From a checkpoint of a small encoder-decoder audio transcriber.
Training: normuon at rate 0.022, 9400 steps, batches of 64.
Data: 26041 training examples, 23.1 epochs.
Rows from block 4 of the text decoder of a small encoder-decoder audio transcriber, named by matrix and row number. Rows with one number belong to one neuron. Each number is 500 + 25 x the weight over its row's rms, rounded and kept within 0 to 999. All counts start at 0. Numbers have three digits each. After the name is the row's rms in percent of the matrix's.
Before each neuron's rows are labels from the 100 texts, of 14976, where the neuron reaches its largest size: "tokens" is the input token at the peak. Only what is clearly more common there than usual is listed. The data: short read English sentences (LibriTTS-R).
# gate: MLP gate (decoder.blocks.4.mlp.gate.weight, 512x128), inputs 0-63
# fc1: MLP up (decoder.blocks.4.mlp.fc1.weight, 512x128), inputs 0-63
# fc2: MLP down (decoder.blocks.4.mlp.fc2.weight, 128x512, transposed), outputs 0-63

tokens: "r"; "p"
gate.61 103:517516534502480482517492502501504487486502511513465513536479467508516527540465519445487495486499505442485558532539482473530504543472504501499506495521473502521474507533461523490467504521451525
fc1.61 105:482508473494510493479520507505457503527437496494497503531459472492520477518479470450506471534493480451461534494533479507537514526518512515498484513507486494507492496516483536484500498493529468
fc2.61 114:479514514519502494500531508522488501453532548523499500468483463518492516482516501530469520463482473512543434518537511496494492487486488468471461527488528509509440448510563489495531492525526513

tokens: "r"
gate.489 098:513462476507496492538500525514485455449456498496490523495538490515498502516510473490494511474451489513504475453509532517538509495483452489484475466462506492480539526465521477450477499495464505
fc1.489 097:521458491459509480520459509520555506501487475443528511500513491500525518509518491467506551480521503486486493498496509436483484515514506490532501550483515496488481467504459487491481497517485494
fc2.489 095:487477511468521495486538514456514510508477499493482505480510491498467521539444534471552518490487498532500486488468496554468498499537554491425509518486526437518465470484515510496496493513451508

tokens: "s"; "n"
gate.298 106:486513489483482532525487461515454485472506524501490500468518571547484498480514512461468491533464471481461514501517455486532503498493502505487523510558504459489531468522504494465480480501450516
fc1.298 102:489527509494506510564508489470483509505478479517513505518497460505473511473525506507481562533474505440500502488522559501489510549510465518509536492525469533506471465460500479489459508539467520
fc2.298 112:515480434536507495496483504519484561512506496486469509482527487544499503471509495507473452516456491513495483500474492446544498530487495494468486473476517546524489478495454521489531495496477489

tokens: " "
gate.113 098:529499508472455497502463517459492477507488497462495530473450504505547508517522529483494540532482534508547510480541503492526490495517506486478479493500509500470508483482513472517501519455492441
fc1.113 101:480490515509504494443504505474526511555517507493519499479499518524480496479492495512520491490536476440512504533531489480520527482449497457465533487501498466486471483468488473490508518539542518
fc2.113 102:506490534475517478508482510521547520515507462497477510469486531507519490488451533507494457488512501532452469497482557487518474490480522534456514509491532493477476515491492479497483495499469487

tokens: "p"; "e"; "v"
gate.18 100:483471527548472528521504549521464506533465511478490486515500482505509458455524462547524501500531508495483506504516457479552539446451508484512469501494513481532542540517508521508492486492517522
fc1.18 099:493515572487543507518461537503488517492474488455483471484477472499506505493510494499501506532535532529500499524578507517502518500481527502476503479513502510487463465469524485527488505544473480
fc2.18 102:512476485506493500499488513544490454513526482535474497536466493497479485535476498505527483489479448478505535496491492503502551499501487495516482536511548470551497540513504480474443500491557554

tokens: "a"; "c"
gate.55 107:515470515493473520468514460503512500500465484516501474516518531515501496482496476487508481456498477521531489495506481459549481502466490475470505471544514468515508473515540490448477530552516524
fc1.55 107:474501525493511480491523503468480494441502489494468523471522458473465534509491489484480539509512501454520529490510528498494519497511473504516462524499462474526449493501518500508505424502502471
fc2.55 106:485482566507527467492521493520529482494523472497487556508518496492499510518472507526492518475515481470512519535530528532489473479489523495524480511511499493446449482510525498469496468554443526

tokens: "o"; "s"
gate.135 096:534517490489504517505489520479482468485466442461496444469493474506534537500499519509464504431508537488471462443480535524545478461492477538528500530466509503452461507508505484507464529459486530
fc1.135 091:470503491535516472521489499500511506498528467460537503493499465500495487523529468464472463474435507492505509479546477537479490481473485482502467454505510450517480485512529454542531488496483509
fc2.135 085:555477467487494453502498493503500456492469471515447534512465485498528542512486498490491551528464540516494507532455554469559504524558480521462482497526535487493523468536505510485507506515510551

tokens: " "
gate.370 092:479521504516530496494491508505454515507489443515492474459470465488484509502508503486495505502487499498502504485479459493455471481545513473512536546525499484501532532473474497486504516460493480
fc1.370 097:505467528487515456496499510489492492542528544511549493516496490516494495519485488508531488505522492521528498498478511499510508497523535511501530486498511493510472517459531450538441495526529517
fc2.370 095:494524518487511513547476532531515534483463541468527503507491479479500499496501523508506488504506499471441500505521490480508482514502437523496483527451512486548468514539507513479510480483425497

tokens: "t"; "l"
gate.348 107:571527513512509531501528494512481485497496527483485507472513475469523489531508499505488481539520520499530528448540520502510499501477481481526489486474511538533534541485509507534508515477501490
fc1.348 111:529510486463515508501483514502504507512499519488514503485497492507514488424484504459505459500479510528551493473482489503512495490509476503529509469525463503482498480519463511464496509491448500
fc2.348 106:530498504480462511529528504533452494456498506523470526457472472481506520533527559469496521501495526532510505507497496440495514490530475480504514495454486500483525486484485483505495482524464499

tokens: "h"; "r"
gate.38 094:527471504502513483491518499499563513528510501496509528525480476441555521422495480483512510474492475451484527488512422534477490533487490505485476456487475481513501503474537489496496534496514460
fc1.38 098:493529468523512465517449525486519469488507529521516494506497485492483503466506497492478506481468547463511515500457526515499540515472540452498553497493507547520507461500448488486492489510480526
fc2.38 099:534532503513485535511514471484492478471455449525504501468541555508516485484483481489478461519489488497492477542497473505494488521508494531508533492457501501462471548513473487527543501488522500

tokens: "w"; "h"; "m"; "p"
gate.495 113:498490551514514500507526468496495512449484501481543507466538476504520485538505458499430518474495543467519535507558472490519483493521513479539479482512480494453473521508505510484499462519534495
fc1.495 115:524507468482499451520494498490498546485509473513477528495555511528493483472491512433485486479510498516506507558488523497524547489478478553473564476532476464522483498484474507477519491476421455
fc2.495 106:481542513492510509437464474475481514481499481485465502471472473524486495502546470496483476503551468508533472544529507457552480472493485537484483489456492461485470540498480498523501526462505550

tokens: "o"
gate.93 096:507518496510522468496497496509548543468486522480529491533498526464499510459514492477546529488456481480514499490515473480503500523484520496464555548519460513487483536493494495485491512494492513
fc1.93 097:456504515488544512530493538495497504500513557505540503557468464458481500474468465513487513460459477494501535511496499483496456504474462473540509540509505463493488533515512511481530463521501466
fc2.93 112:490498460516488484540493464502461530478502454497513489492514518500469497540485478525496516507492493448529534512481496508529489475504496534464545518500475530473460521505483464495442471458470484

tokens: "p"; "a"
gate.510 102:528484535490503519532490513502504474469539503466490458498481503529515516470554505464518514512453487480465517499492523498518507496526493464522495490486473527491523530496519500507502480471496503
fc1.510 109:496446470522444494521475482484477478549523446472528486480505489499481462481459506521522466522458511495467496547502492467455504514498485486451492485506533512470448492505486504493505510502469477
fc2.510 096:507470493513538505478494490521499483502483509523502503515467505521486503508512449480497465493504463503508490511486487519474543499533537522535471458512506501514473514533528517505543476541506503

tokens: "o"; "x"; "u"
gate.119 107:542453527435532504507484477498505481499476504465506527487504512453505473509518504478513516500442488488505526540507511485482524495511534502457521512509521464504466499484512522492454483539511486
fc1.119 105:507529526513530469545463519496527501494459571505489532543492447497479456466535555506505521532502494535503513494506566496532487502488477496490530529496492476467490506535526545524505514511520490
fc2.119 108:446493463490493522488530523499490513483481489486505520478469528492486517490499440541510475492480534487502506493505504438506530509529482485498509490494492507499510509490535504478490484514481499

tokens: "r"
gate.128 102:497487548475478537500512482492503488494491503454502482526498546462512508479492522480503467505492499482500498539474459514551483523503492481506469503505537538486502521466510495492489477482453484
fc1.128 105:477470517492425500518473527487450460495503511503515525484518536467485538518466502501502499493529489477500538524531503478532543482493500525492501553514519524506474508533511444534453489535466500
fc2.128 095:538471484478486521467507471495498515475491504517452485484513466487504458534487459470472485505527509533529495477531483506495523446469466466514518542512492477524491491489509526489570487539516481

tokens: "r"; "l"
gate.39 105:526528472465495497505498497519518485504477502489502504504518480460500525475487515493494535520488497509518527508494543478461497478485510469426493501473497517521555452499495503508523552484496505
fc1.39 108:489510498515464454508492487537553493526551477452491501490460514510511527485511546531490543534498455461517429476463469497514523491518506509525474558467490508479482480507524502510534481502483544
fc2.39 097:485494467490490493459495470549504554501482522553516502435486519486497532490528487500470458534546527481487516523534496514495482504456507511507489520491500517467471494469494479492517490505505531

tokens: "n"; "g"; "l"
gate.130 098:442471483495522523484489491500510529463500473469502538506524488509486474493472505512483493507506451506469496501513526491495494499450474508480462473485493501493483469531578498486515524521468518
fc1.130 096:491476516496507538521487553536502529497509530458522519501473506504475532525414485514529478533554495484522503515489485489457470473502476497510513547482535501486507522513479489547497483550473501
fc2.130 103:521463503445537472545485490538469480515538510509484503535513487488525472520517497507520502459490489476539534490520508525493545490511484488544501501512555527528485491516506480493535458510498523

tokens: "n"; "i"; "a"
gate.379 102:500508469474498506512489474541504499513482545485494492513516495496508480510482531499496522528541530526489537456478505495511473514498478462509514494511522484493554537475528556517528497511540489
fc1.379 102:513499502533518531524494481479452499487475505530498486488511532503531487487484503482486500514475473508497453495512528423478494484495507493485505495478513521509551491520513490485486494483455481
fc2.379 095:518516513516515534517497499479470545463490489531513478491521509500494497472516539505479473539551521446509504504502518486515467546473529494484532478503481513487515492449524467583507501492533469

tokens: "w"; "l"; "k"; "s"
gate.459 102:475435492502502520472504482521524497494504524475519476495526476486489437503539504531479483461494525454480484506478512478462543460557505506494495561477488490511566512511501458488505504494507482
fc1.459 100:512523515511504545489491531486527566526497459473503510509459506475491529496504508481502454509501476479498522535501484500491534525529505520433488491508480477494484506484483522487510517512500533
fc2.459 086:504506466486510488523496488498477533503531458564507448488459506519521548477518480491501475513469491493521487518470514498500469498487531522486529495518549499504526503486456498464489551524479482

tokens: "o"
gate.193 096:515520480504422435508455475483509517458508507530513495496517458516542524472486471499466476445477509488536480479497477528510484453484488466498488479512496467505459504465481512463506520538456490
fc1.193 096:471431481469539505467482528515531473511512487484471518471482468515520489481457497499510471488492497479563480484518469481502495466496494546509474536507506482483492522510499515524537483507466492
fc2.193 104:522536504515481511494473500448518530494494512514520511523500530485495482502487518517511546443482525474529497475536566498518486481494506546483524475501540506512531468468462501546504487462508477

tokens: "i"
gate.173 100:558520518506493499492530468484537484478524511528474463525517561456485504485459522529486509532522487476520557484508515484509469460503500480480505511506480523480504461502477481487489494491498470
fc1.173 098:493515531452510546478509516506525500507491485525488508484507506506541493478452514537492512522473501501544512507522529475505520496467506459452493526507541486471534481497490513528542524505556499
fc2.173 107:499482504544490487531531487488514505486538494527503482463513511472496507475495523468544502521460525541506492476456472479508455510505505547536526485499517474541525480485498535485555463485476557

tokens: "u"; "s"; "r"
gate.451 103:496473508488502518527501517479494501493486514449530521500541500510463489487531528469502474520492476522508508523511480465542492531549460475479505502450489516473496468499535500535473508567503506
fc1.451 110:466456516496513511480501496536510493526468493433492512504516505524477540524523526481492531500474545514516472487514522512493506512501459477505503515479490530483501535538489524527509522563533502
fc2.451 099:510527491536478474458533499497486516515465520486502532537453510479514496511490479518484503504512472518506489516454508494541519498478499497518465545542500507521498477495450493471496501488542491

tokens: "e"; "o"; "a"
gate.213 095:526507478499535512483485486540466483531509527483492497530508494503546489506521529507505487507554491546514494562499521455495540499507462447473471482478501498484474485465485511509524458527480495
fc1.213 097:504479552488454478539506519471470488492493474506479517505502509503518485495514456516454488522481508516542510542523470509510524424483494458493512488505481457552511520489504513495473514510484501
fc2.213 106:523477494483481524498484515532490471524551497530506479533488536511491481486475514512554526513514513522520530500489497535498465501530471473509528471549466496505469476515487524507474535478541503

tokens: "a"; "o"; "n"
gate.274 100:514517472503484492510520514465485525466492465505511521512513432537504507486498537544510518506490505490517521510560500519480500521486464481478516514480472450493489493522540521489546504490477514
fc1.274 100:513488490492467530510509479491471524527530577497498444528514467510437525484443500487521529507520503447499500466478487490499469477485477496489493496481487476521482478508518451503518458524492551
fc2.274 100:468491503506509500530443505480495475440526463526490538525524498469509492503475500482470486461526526487476529509496492513482526532516522490507473516475534508474556477509504458540491512518500502

tokens: "p"; "r"; "d"; "b"
gate.196 099:486473498540536525513461490518489511515541478509514482435503523543469551499505538518512544507467524521488498499508517513461493494531487511483533535492538515480527525476507488477466490434479492
fc1.196 101:510538504483515552438516517500488537485541474502510501510422466503505502503473463489491551451484493533541518514476489490502492497517506498488496494500485539495483492472523549503513508538522508
fc2.196 091:533480514481488506531479484473524491470508556476525488498507514495496475481518555470500521484554467503487485491479489478505500478484487498464500516521445511492478475501510531509509513470519519

tokens: "h"
gate.412 093:453512549510476499510488458467504460491503548504518494532514507481527515517532504500484531473486509514527484484494444479501548471487453451524509544480493487481482489494496498489527474473478510
fc1.412 087:487520524486480468473496512501466546477497467549471463462459457508507504495534449520513486494500560505486490508530502528481521485496514524503527474490508496518482484509533509489465526494506539
fc2.412 106:512499517476486474489453523514506560516512475480521484519532485501476514512487494497506470500498522504470485484491530464491528521492460507512463512490506498531545504524501487515527502511549474

tokens: "e"
gate.361 100:473494515515485561524475494534477463535543510544470492474482524470484531549507484501493483514505535499470508486498530485450495485527500528504569519518510512484515555493504556471463494489528484
fc1.361 106:519525447472472508516500496465521472529487480469473537469451469482504491517468485479534469548494524477482501485465533466445547471510453510488493503498494515484528479517477509485488571477508547
fc2.361 111:500505490480515458485489490527485571486486499487519485493497501465511489527530480488513483511529438489485511588500505480519485491496483521495512479483505488531523497528488457494492490507557497

tokens: "s"; "h"; "m"
gate.411 102:493491537534475529477519487526467536535455507472547518518526466513544513537479474479497502495481519481471504508515469492506480468508541484518496478480496529487484464483522495489499479511512455
fc1.411 107:474454527510553520461525508458498536446518470515495485491559473527540518514490479498475548518522482478490492489493489519501502512482467491471463522454466570501454477488486531503522474502515505
fc2.411 107:507520470509510445506478504498531564500504462498513523521531475492482532511549533512488495496523478510498457524499475486497497519501520518525513496483490469487494460485481504527500468492504522

tokens: " "; "w"
gate.280 100:484460512510497525497525482500477514498525482485521462530517530479474490529473482464501473565511553468514485504499517501475469528503463502545460461501453500510458528510499484498498495467505525
fc1.280 096:513498493547492469541554517537527461500541516527523529542498530492450505485542502503524536539483540502454510488475490489502498513502478498489502481492530531514456536503527483530527482514474519
fc2.280 146:534486486480480567506498503484479503461488513522499480484509535524541504493510462529448533489515488548521530493536494475496531469482540487472528462498495494475518466518485486532493552513510495

tokens: "w"; "v"
gate.500 104:507513468479433511518468520485497483495450518476500476498544501513536456535495455502519505443513494509499461486511496490504487497538489489492500537539448483524501479520516527535495492447485520
fc1.500 100:489508423536514477487522492466447452523496529495438493498498520476473504489515497489483529491511495511493499502477502480516513498516480497514555518473529492490511468551505514510554496555529503
fc2.500 090:514563526487534498494518538508469518453510489504480486489535554505471520507492475499516500494489487498488479499529474518506513524487456508524463497557491531486522498464473497466507529523509450

tokens: "w"
gate.217 100:521484538462472480485483519518490473483453486488496512480466518490514497494553516501520509508469546560506465477516496457553481548548533490459518520518521498507493536497543530490519502485501491
fc1.217 095:505469487468497494494432524489479485485525478524454501506494527526514495494513521512500521509511474528558503475519513526496507479480504473501481511551454543456505512507443473497498500520527487
fc2.217 102:458569517504463511535518454499469483448514494527495499524535522516471501491509451488478476493516541487511511516452471480479533506498479506473500462517552498507528488526536515528525465521502521

tokens: "i"; "f"
gate.305 107:450555523518552522464473499511529520501485487520506506485514497497512491465521539511473481520512517523513506475504491517474492454502519523516510519465507513472471491479508440483498477525491479
fc1.305 107:493479474497542537460483478481515522507488499469510496456489517490458504516500432500485505467507474502529509514500499476537554534485481471543533502529493544521493483509530480484484532490470465
fc2.305 099:502533501485527514541536481485509485503510494520460522453534475479482494484478502533551515503460507483512508488511528523503540549520504512508474495490524507499524516441464526540509529477499525

tokens: "p"; "i"; "d"
gate.312 103:527515523496497548524468487486490478468469467511532468495499505551520513540487472497503483539511463480506538482539487458479519509496539490524501434504509482477516492515450474512543513509497478
fc1.312 105:542492508474532503507506552469526497490462487496483475510497468539473474452470507493462534519519498476492512485479533482469481492484461485507461490480523469522518475528437482487502461513528474
fc2.312 101:522523520522497511515551480497513481537500499502467494529522501499490444508517546510480500458509476530550484496463511474497491537513516475480532490510528502504458484512521504524518516452492481

tokens: "h"; "e"
gate.463 099:504523565555441487461485488449542506551516483503469561507542525460528489491502482499494487521514478458522493521502488468507513447515490499485470489482496476487526494483485504526532500488469537
fc1.463 097:494499539495494521454475479513489480486509507486579516491475482492548534468522565458472468486507426494525498503471501500501495482503483496480479502488529529454459495511512500533486476518508497
fc2.463 101:523511474478505502525525515521524523527554485518513503522452509481470506511543442490528499490494496469465493511481494515484494481542508475558504477494469486495511470488453479519491494476534506

tokens: " "
gate.329 100:517493507497497474509483524531560475502498521506545499494497521492503474460516507474452497446495480507515496516487465538572537449469493494461519464481465532463520524510534476519458487483484515
fc1.329 104:487509503539491528529541492557532526531474497521451480518483465533489476487521503486533460434504503522504507501505499479478511523514525523514539511488522510508516540505462532504494532487501538
fc2.329 122:491478479478523529517516523479494513483510535491517445533482477506499471547488455467499517517486462491495501479503493490503485503469437495521488477536480522478543495486524500500529524456468483

tokens: "s"; "n"
gate.400 105:491529484498508549502506475491522493494482539506494545500507521514469502483515514517458522514504520522484517499561487452496480490496527483512505583477551466510550521477490518461487503472460440
fc1.400 108:516503500507508483512494496464516470490479511526487520559481516527500500525542507485514504492473452501488478503436452488469531488484521454498481538481483499501502488510536540482490524516483501
fc2.400 106:490519508457525480491460474512542473466486489481503509490529499484515496540530490537528519484485471493471532546487483468481478482536528487528504507473518538478530524512531457500483516474538491

tokens: "t"; "w"
gate.415 095:543490515523448480491478519491498443495528495470516532491545514538548480521478512502483515514513487484522508481495491513510493508480520512451446523487461480500515502476486497494512477528483560
fc1.415 094:500507497462488499506510507492523452508485484451524500507478488511541464513512482520514533494467488509532495530546488481496497460474514523506475505527488522504499519500502468437451500511521499
fc2.415 096:530488511490440495521539525476525472530543502487547515462564515522503498535471497487492529526436486479485468457511496530495470494475533467487492514492485520493490486490533500535542448460506447

tokens: "s"
gate.286 098:488507483474479502496499528526501492487431511462488541502492493477480496502451482497501458468512529502479504488511463503516509454508497438499466540523513491484518500553507490504515460524523500
fc1.286 099:496474523523454520500500561487516528465497515499505517540490498501492501528485496465512511514460493513452547489511507525496575478537502532501543505484516518502523482457464530519507475476533507
fc2.286 099:524508477510533473480508435468439500538495503504498550502492559518464493483558521515504529480514465482510464483462480482506521469470481512502475539481479518526479497470484498511515531518536513

tokens: "p"; "l"; "m"; "f"
gate.232 101:476515494466510520487467486529462491469501476487489476448510474497488461470444452535488464508508507524493498545502479479513501459485506509523479457471514504518466491512520492491472453504464510
fc1.232 098:504519498491517531486516487513472457482483494456490486463550443494470515524500496494465551494511477494444471502502495487528495494480531485480484505504499541503517503553546481471497500454482530
fc2.232 097:496485473547517485460495484473517507499511498532509498549541516552507470499467484549543458487490511527480522471476485481491516496460507506480497485488489484534517504474502496494460490496496466

tokens: "r"; "b"
gate.212 104:488552506492507534493561459511504537500537461530480493542542510481467533524482477554551509501494517494485545486481502569496500503537483486485484511468464498532491459503500504472529485466520451
fc1.212 099:462466464495500466497496465501498491496474477511506491493503473558533494505495478539504534483528489514497501499500494470563539477501497480476490489497493495573481510482465529488482505524518550
fc2.212 095:489510463471504502523493499526457474521509512496470494502498492522504511486513512479510534507502543477480546500480507505461445493503514494537529519517515511469459517507461480489454515536532484

tokens: "i"; "l"; "s"; "d"
gate.307 102:500504539477528504510497480503514488500486547509506515454530468490478500503495471494464490545501513468512484510546526511479468447445495516540466495491467474521499518476533478481561524519459479
fc1.307 104:514479514492515507493496457522486504515529488489471517458505475514474505440525493466517499528523448517492486478488473513487495457499536476467508470501501492495497477517495473475505505507492500
fc2.307 103:559518481447502553510530478541499493490481511466478487504521476515481507506485466498518519470501498519525515519508516574520492490482494475536523539509479477481526514480548510457456493537469456

tokens: "r"; "f"
gate.12 095:520536479507537522465505447524490476463505529472476511503504504482485501481549490501495544503493524472567541512497439542506492449498528544473504510501484505511476504482535486487509507539455469
fc1.12 099:531466494508548490498524511484534537495475529513484521491519511512465519493493512541522484555480493496483546559527532480490527475470501499521492454476495522501511513510449509513496471520474523
fc2.12 092:482526485483495499487535520484527519464503494480480454465490500502469518456526557519469494533490517510474476527537481490515500473478534532531538531515534507496495516476555542463511496524496445

tokens: "e"; "o"; "u"
gate.154 099:532496524513505492506464477500478493536483475509512525534567559486502481518528464547460487511529533514505501504519498528486508477504489501470492492447513496502493491462570524529488538543495484
fc1.154 087:495477505504453501490506461501482548471484496497522501514504552473517495511489489570512520526485491471488504540524491530542512496504459540489525497448496508488498503471500499515508497471485441
fc2.154 094:480520481534490493506499520480477440528487504478495493520504509532532521511537540497512496478521465440474513516516473449532465516483530550467471530505507518495478461537490519525524505536491460

tokens: "t"; "p"
gate.144 102:495473498544505480551482469499496486509493490494527482529449503539521500483478522508491518504468452468473544542489481459509503490503462546482495526454497492523530464460507504517534523501490520
fc1.144 103:504500483526481482505457502499496476550506479548508534511553493552513486486507517477500495496522482514478466490504503512530457516473457481471480489439499554494517477514500514471541514470517475
fc2.144 090:461525459508496503534536491518495516500529488522501501510484462489454552485519529519513491487527463474484487499502537532506513525535505565527488459473504527485562516481455538495485474488514483

tokens: "h"
gate.53 097:490496530517521533475509502519464530518514498500524548522519504498462510511515504468529490513534498478509478470475507473476488537487443504512467483493482460504464518439489474490453426488472509
fc1.53 093:471434505516516535494454507526497540484504468507473501434474486493520509485495488497495526515515517487503457492529517515513450447522543490474514473482494506479506484542455486503473519531525460
fc2.53 133:523514516476499492489503498506514515505513535514496518470538492487462493511493482497546464503501469480488501497461459481498502531537447550509453475514502462582524508466523479478498490439533501

tokens: "e"; "a"; "u"; "o"
gate.101 103:490518491487551543521522464516500513536502482485564518469527492483501517516479481501521539457468525519523464445509492474481463467553495467498475479484489520484486525512526484548535450535491525
fc1.101 102:493528513561544473477549507508497479498543443482471505451435485483558500544531457539520526478512494512512517485507510454498510510506492487533506495490516508513482483519464494483502525460480514
fc2.101 086:507529479516516505519465511492496479560439532515504469522500506491505512484468496506498446506480501504524490538487489525496518496500509539485554507500491489502474488458506496489507488490502513

tokens: "o"; "d"; "l"
gate.198 098:506502508507483534482496477512525513514492463511487491510539515492460502470487461473519504529457495476472472511515563486513495479499539525498462519503538462484514522533482478523529496501461472
fc1.198 094:510502487519511514480509500459534492469464515488484480504482469479494468479556483473513539520505495467467451521524506532509533509466497478479532495481502498484501496492483529488514474480532520
fc2.198 099:513469528522498500485505558519494501462521487509461536492492530498473513489509498472479480490491475517503482519512517485485509501501500522476533478448493483487543527514558535462449506468508455

tokens: "a"; "l"
gate.64 100:486519499504514484497499452486520431485459484511520508518511504458517492459523462498478452486475502507494491504473532496504503495498494522467462514456496509480523524510532500501543517507463499
fc1.64 110:513511493469500543495490469519503505469483505504502467480491494427469526501516499457536474509503500505486561505505494507448551548521518478531504507459496497525440523505446521554469489493487486
fc2.64 104:495494524532516464527484498498563488507480479522508465492504508476505520493558497481518541469463516475539511502476435453507479497529527478544489488490507503524503549538523511475525468492508545

tokens: "p"
gate.161 104:445471488559482502532482529502508498521521492475540451558523476530521502531544525478486547469445494522493522471539518523532461508485508495467471518493531534515480507541493508523491468454499515
fc1.161 107:514461496483486501467510471529509478495528496515511516541546514518502504474469518516524482536498479530481472502433509482486558485472496457507532511482507506487544485490538472492530503467517463
fc2.161 107:539515502472504482456511511498533501510490470498506535481537492531487502483522504490531488464492477467497478500488456487516534507497491537516528482491426511486445484498458506471514503497501498

tokens: "s"; "i"; "r"
gate.31 101:508511498519523472506520506502492493511499512523523485506494472501483503525511479528474510490482516496479504490506496486536473481480495434484460477523488512448498465493434435522476478479544493
fc1.31 098:517508519483500529472531481515499513553466464468486451468509481520527485464507470508509512496518525493495481498509511431517493519523519498482469449535481492474480528518536421533474500519450507
fc2.31 093:509505464510449502489488516551502514501505543542518521495521484472502530489506520451503467457539476510529504478499488495481477546522504524496506532531520465569496486514504516445528500471471503

tokens: "s"; "<end>"; "a"
gate.410 103:511514493496503508485457511475508490527506449471527470478493529487523519488500501467478436470500507525476515449518520520478452464499509512503493474495516508473482498480508507511544559464502495
fc1.410 098:506494467477477536525489524504530465489536559486508532516542491494477498458542512493491495515522463485528527478482465533529484499492476534507509488522476517471453497489571495485562529501522499
fc2.410 099:513471513507503557447523492483480488492510514459481494512495511454498460517490520514495475482512547482521503478489484511481522500489517460507541496485486526501496486492511520441499508473475498

tokens: "u"
gate.428 099:514518493552528507524503532513490469495543507464478416498470493453522517472472502507501567471501504559525497480498525523485496486486515521557554513473492527485504532499529529499513487493477509
fc1.428 104:530546433498516509474508468491511506487517516518517481518486522454518511507506473448541527485489543513448510495493497492505523470536490494523487488475514487524469485469464489497515493530476488
fc2.428 094:514516515507515542503486523529506478524509513481498519508499522483470487476463469552506508504545460534491527469502485539520499527549549528530536496496490505508437471524474496520454488486511494

tokens: "r"; "d"; "z"
gate.63 103:480509496488536452495474497497535483463492470535436480459518498535471473556554534522537533456508536449461492462470506463503495428498545515491492500484554483515516492488499522494528490485473533
fc1.63 101:520487476487491455504512495474498543486461434470508487500503495531504468453514483485472509515511480524479477438523496473488503480520521511483476493509488516505512549546514469544481505526509526
fc2.63 092:450485557521496527504512517508489523513514469502500507520474524492506491514470445518492504519555502485495521491450491550477512501483470477516459516532478461529511502492517485460497538482445515

tokens: "p"; "b"
gate.394 100:501484468532514471475491512470515507489495525443530468496514465509481481480538516494526491484522497519464530497487495508524535473541534577480502531466499479470530530530519459500545502511490521
fc1.394 102:499495494533501471513488458491530447476462517506486499500509447499495551472506490496499500508486500573462516543478463532523491484504515470462436496535501493460474440502481457518516472467496477
fc2.394 104:507536481519512490497532503486482470503483502524500490502525508497516487531459526523518509501529542501475481528471496457478458468523495486479542512512531525550496536466461532473490550469496510

tokens: "a"; "d"
gate.164 107:490538477521491526482489498548529474512488553503488466517486500501509516505525503508503501447510517513513521493493517482539496495486495450466461557466464529535541466513538494514487537518477495
fc1.164 117:504521517516516476465466474483515491486529521493528519508456501498502489513528541441526483528505476498533491515492534512470484491505500489522540517511485508493500523483513511494542464496520492
fc2.164 097:500464515536501477526513527556506465529501456527537496475495480500475511477483464519504487470501480554486478452453494460529519486526538509489542482497505487504482489479462532476485465519455521