python train.py --train_examples=26041 --encoder_stem="single" --label_smoothing=0.1 --decoder_bias="all" --decoder_inner_norm=false --adamw_weight_decay_other_params=0.05
Rows from block 2 of the audio encoder of a small encoder-decoder audio transcriber, named by matrix and row number. Rows with one number belong to one channel. Each number is 500 + 40 x the weight over its row's rms, rounded and kept within 0 to 999. All counts start at 0. Numbers have three digits each. After the name is the row's rms in percent of the matrix's.
After each channel's rows are labels from the 100 clips, of 14976, where the channel reaches its highest value: "loudest band" is the band of the loudest frequency at the time of the peak; "strongest on" is what is common among them. Only what is clearly more common there than usual is listed. The data: short read English sentences (LibriTTS-R). In brackets: how many of the 100.
# convs0: first width-7 conv, stride 2 (encoder.blocks.2.convs.0.weight, 128x128x7, each kernel summed), inputs 64-127
# convs1: second width-7 conv (encoder.blocks.2.convs.1.weight, 128x128x7, transposed, each kernel summed), outputs 64-127

convs0.108 100:488478494521506489567508449506519520482542438437549450517453519480477580551463496459507503505457513518523470524475522519494531561460481510496426528486488496445495610485539496496479444577514483
convs1.108 086:548515500544490553521502502516555512457506526521496471521617558509561508436482448470528544475460557544470489476468535505546526477572560512445467511541559420422547491496506530495563495494505479
loudest band: 250 to 500 Hz (40)
strongest on: voice: male (94); the word "was" (38)

convs0.84 107:508536510511518494511524525528538540528508484525491546504498501488516489469457472498440507434541536497510438473485549430456429518470451472467367488531475500529462575514404492446395490460501470
convs1.84 107:493596500433442450467525486553475519499494549515573516534572473510480508526476477419540499524485509532484515468519534597490482525535501507497471481443524496463502450472437488481528493479450516
loudest band: 250 to 500 Hz (39)
strongest on: voice: female (84)

convs0.47 082:566501464500495522540439452452467464523484499460514475496534435449531498517495449526506561452501443532557535500534453465477558484531423514484556485546524482562581560484430485490573415480491540
convs1.47 101:518531484602566486594468451434462491474457419537479479431548535483515543509578496457521529467485517443455487574548510486502545468488481517466460523474573516528526462473503487473580513523560439
loudest band: 4000 to 8000 Hz (47)
strongest on: voice: female (93)

convs0.111 112:494486466460512428418502449454487496495467523504528445519489515491478508424461536490406472422541492522439511456462472435459495473473534579408472509504498525522482507514554474490482475452561427
convs1.111 095:482484492467503534525444464441399439488561523453508515502452574499469515547492498522475497509482502524377528474466498518476504549575512496511500443493461541454583474551473417520421465560471418
loudest band: 2000 to 4000 Hz (35)
strongest on: voice: male (78)

convs0.23 126:521385486469561500523522418505514554557514457536489446474518518519488476456518543486509458456489442569519506508515485481480457491465428518450484473500474479441507548504430518486482479459493527
convs1.23 107:499543483428477425509496518500455462478548549507555479507469447504466528534425443502537550569496524420550475453551482478461503529450495491522555548434501441519483505524460425502417487580617517
loudest band: 1000 to 2000 Hz (61)
strongest on: voice: female (87); the word "i" (39)

convs0.4 119:459470489495566405479479457532496470436514438530470458457501508453530506465529393537466499488524507503488481461480514458487536489465475541530383501476503501522485504490502484464476457466499477
convs1.4 089:479479470527492485453550541546507528508530560491462457604518558481433513453546480542521481477498408490509471474476491526512488527564524460456548432501487492451481505490509522551410478566459459
loudest band: 250 to 500 Hz (40)
strongest on: voice: male (94)

convs0.13 121:526529487384492477458521481448550511517468504446542464516408502486524455468494478480557503452503520515391519498524527474481445515525480449487472513481448459502501477471504526557518514513448505
convs1.13 116:486498584526540528522434473524532522501522513546486519495477526514681478557533471439514483486480531458514508485499431502610515541544494512511485526479529491512538565495537474487437514518474496
loudest band: 4000 to 8000 Hz (27)
strongest on: voice: male (74)

convs0.25 079:576524442501497533534466556531548532430515554443532453571492512478483452539505477454535480443538436490540534605516537505475505459452485450490529488473542521511562568550402499573484490455522515
convs1.25 085:551549458508458475414516513502521511537499542560530489459519538489515557502549577511541464490506520518432495568564436537475503512460544524498480446510501434489495470457501510429532440441519503
loudest band: 4000 to 8000 Hz (33)
strongest on: voice: female (95)

convs0.35 102:523501515550507481567458484525514428436474528474487470520569482491461446495499488475476450419557477491528568534529476508474514507554487508451398496564548484542478521425438496503448461478581535
convs1.35 079:531519548463490522461555438505501430512480599450577479481529456558558469454480516478518454549463455520474490507523490505488455521481519483537502544437483479459501513522558507524485517486546514
loudest band: 500 to 1000 Hz (30)
strongest on: voice: female (96)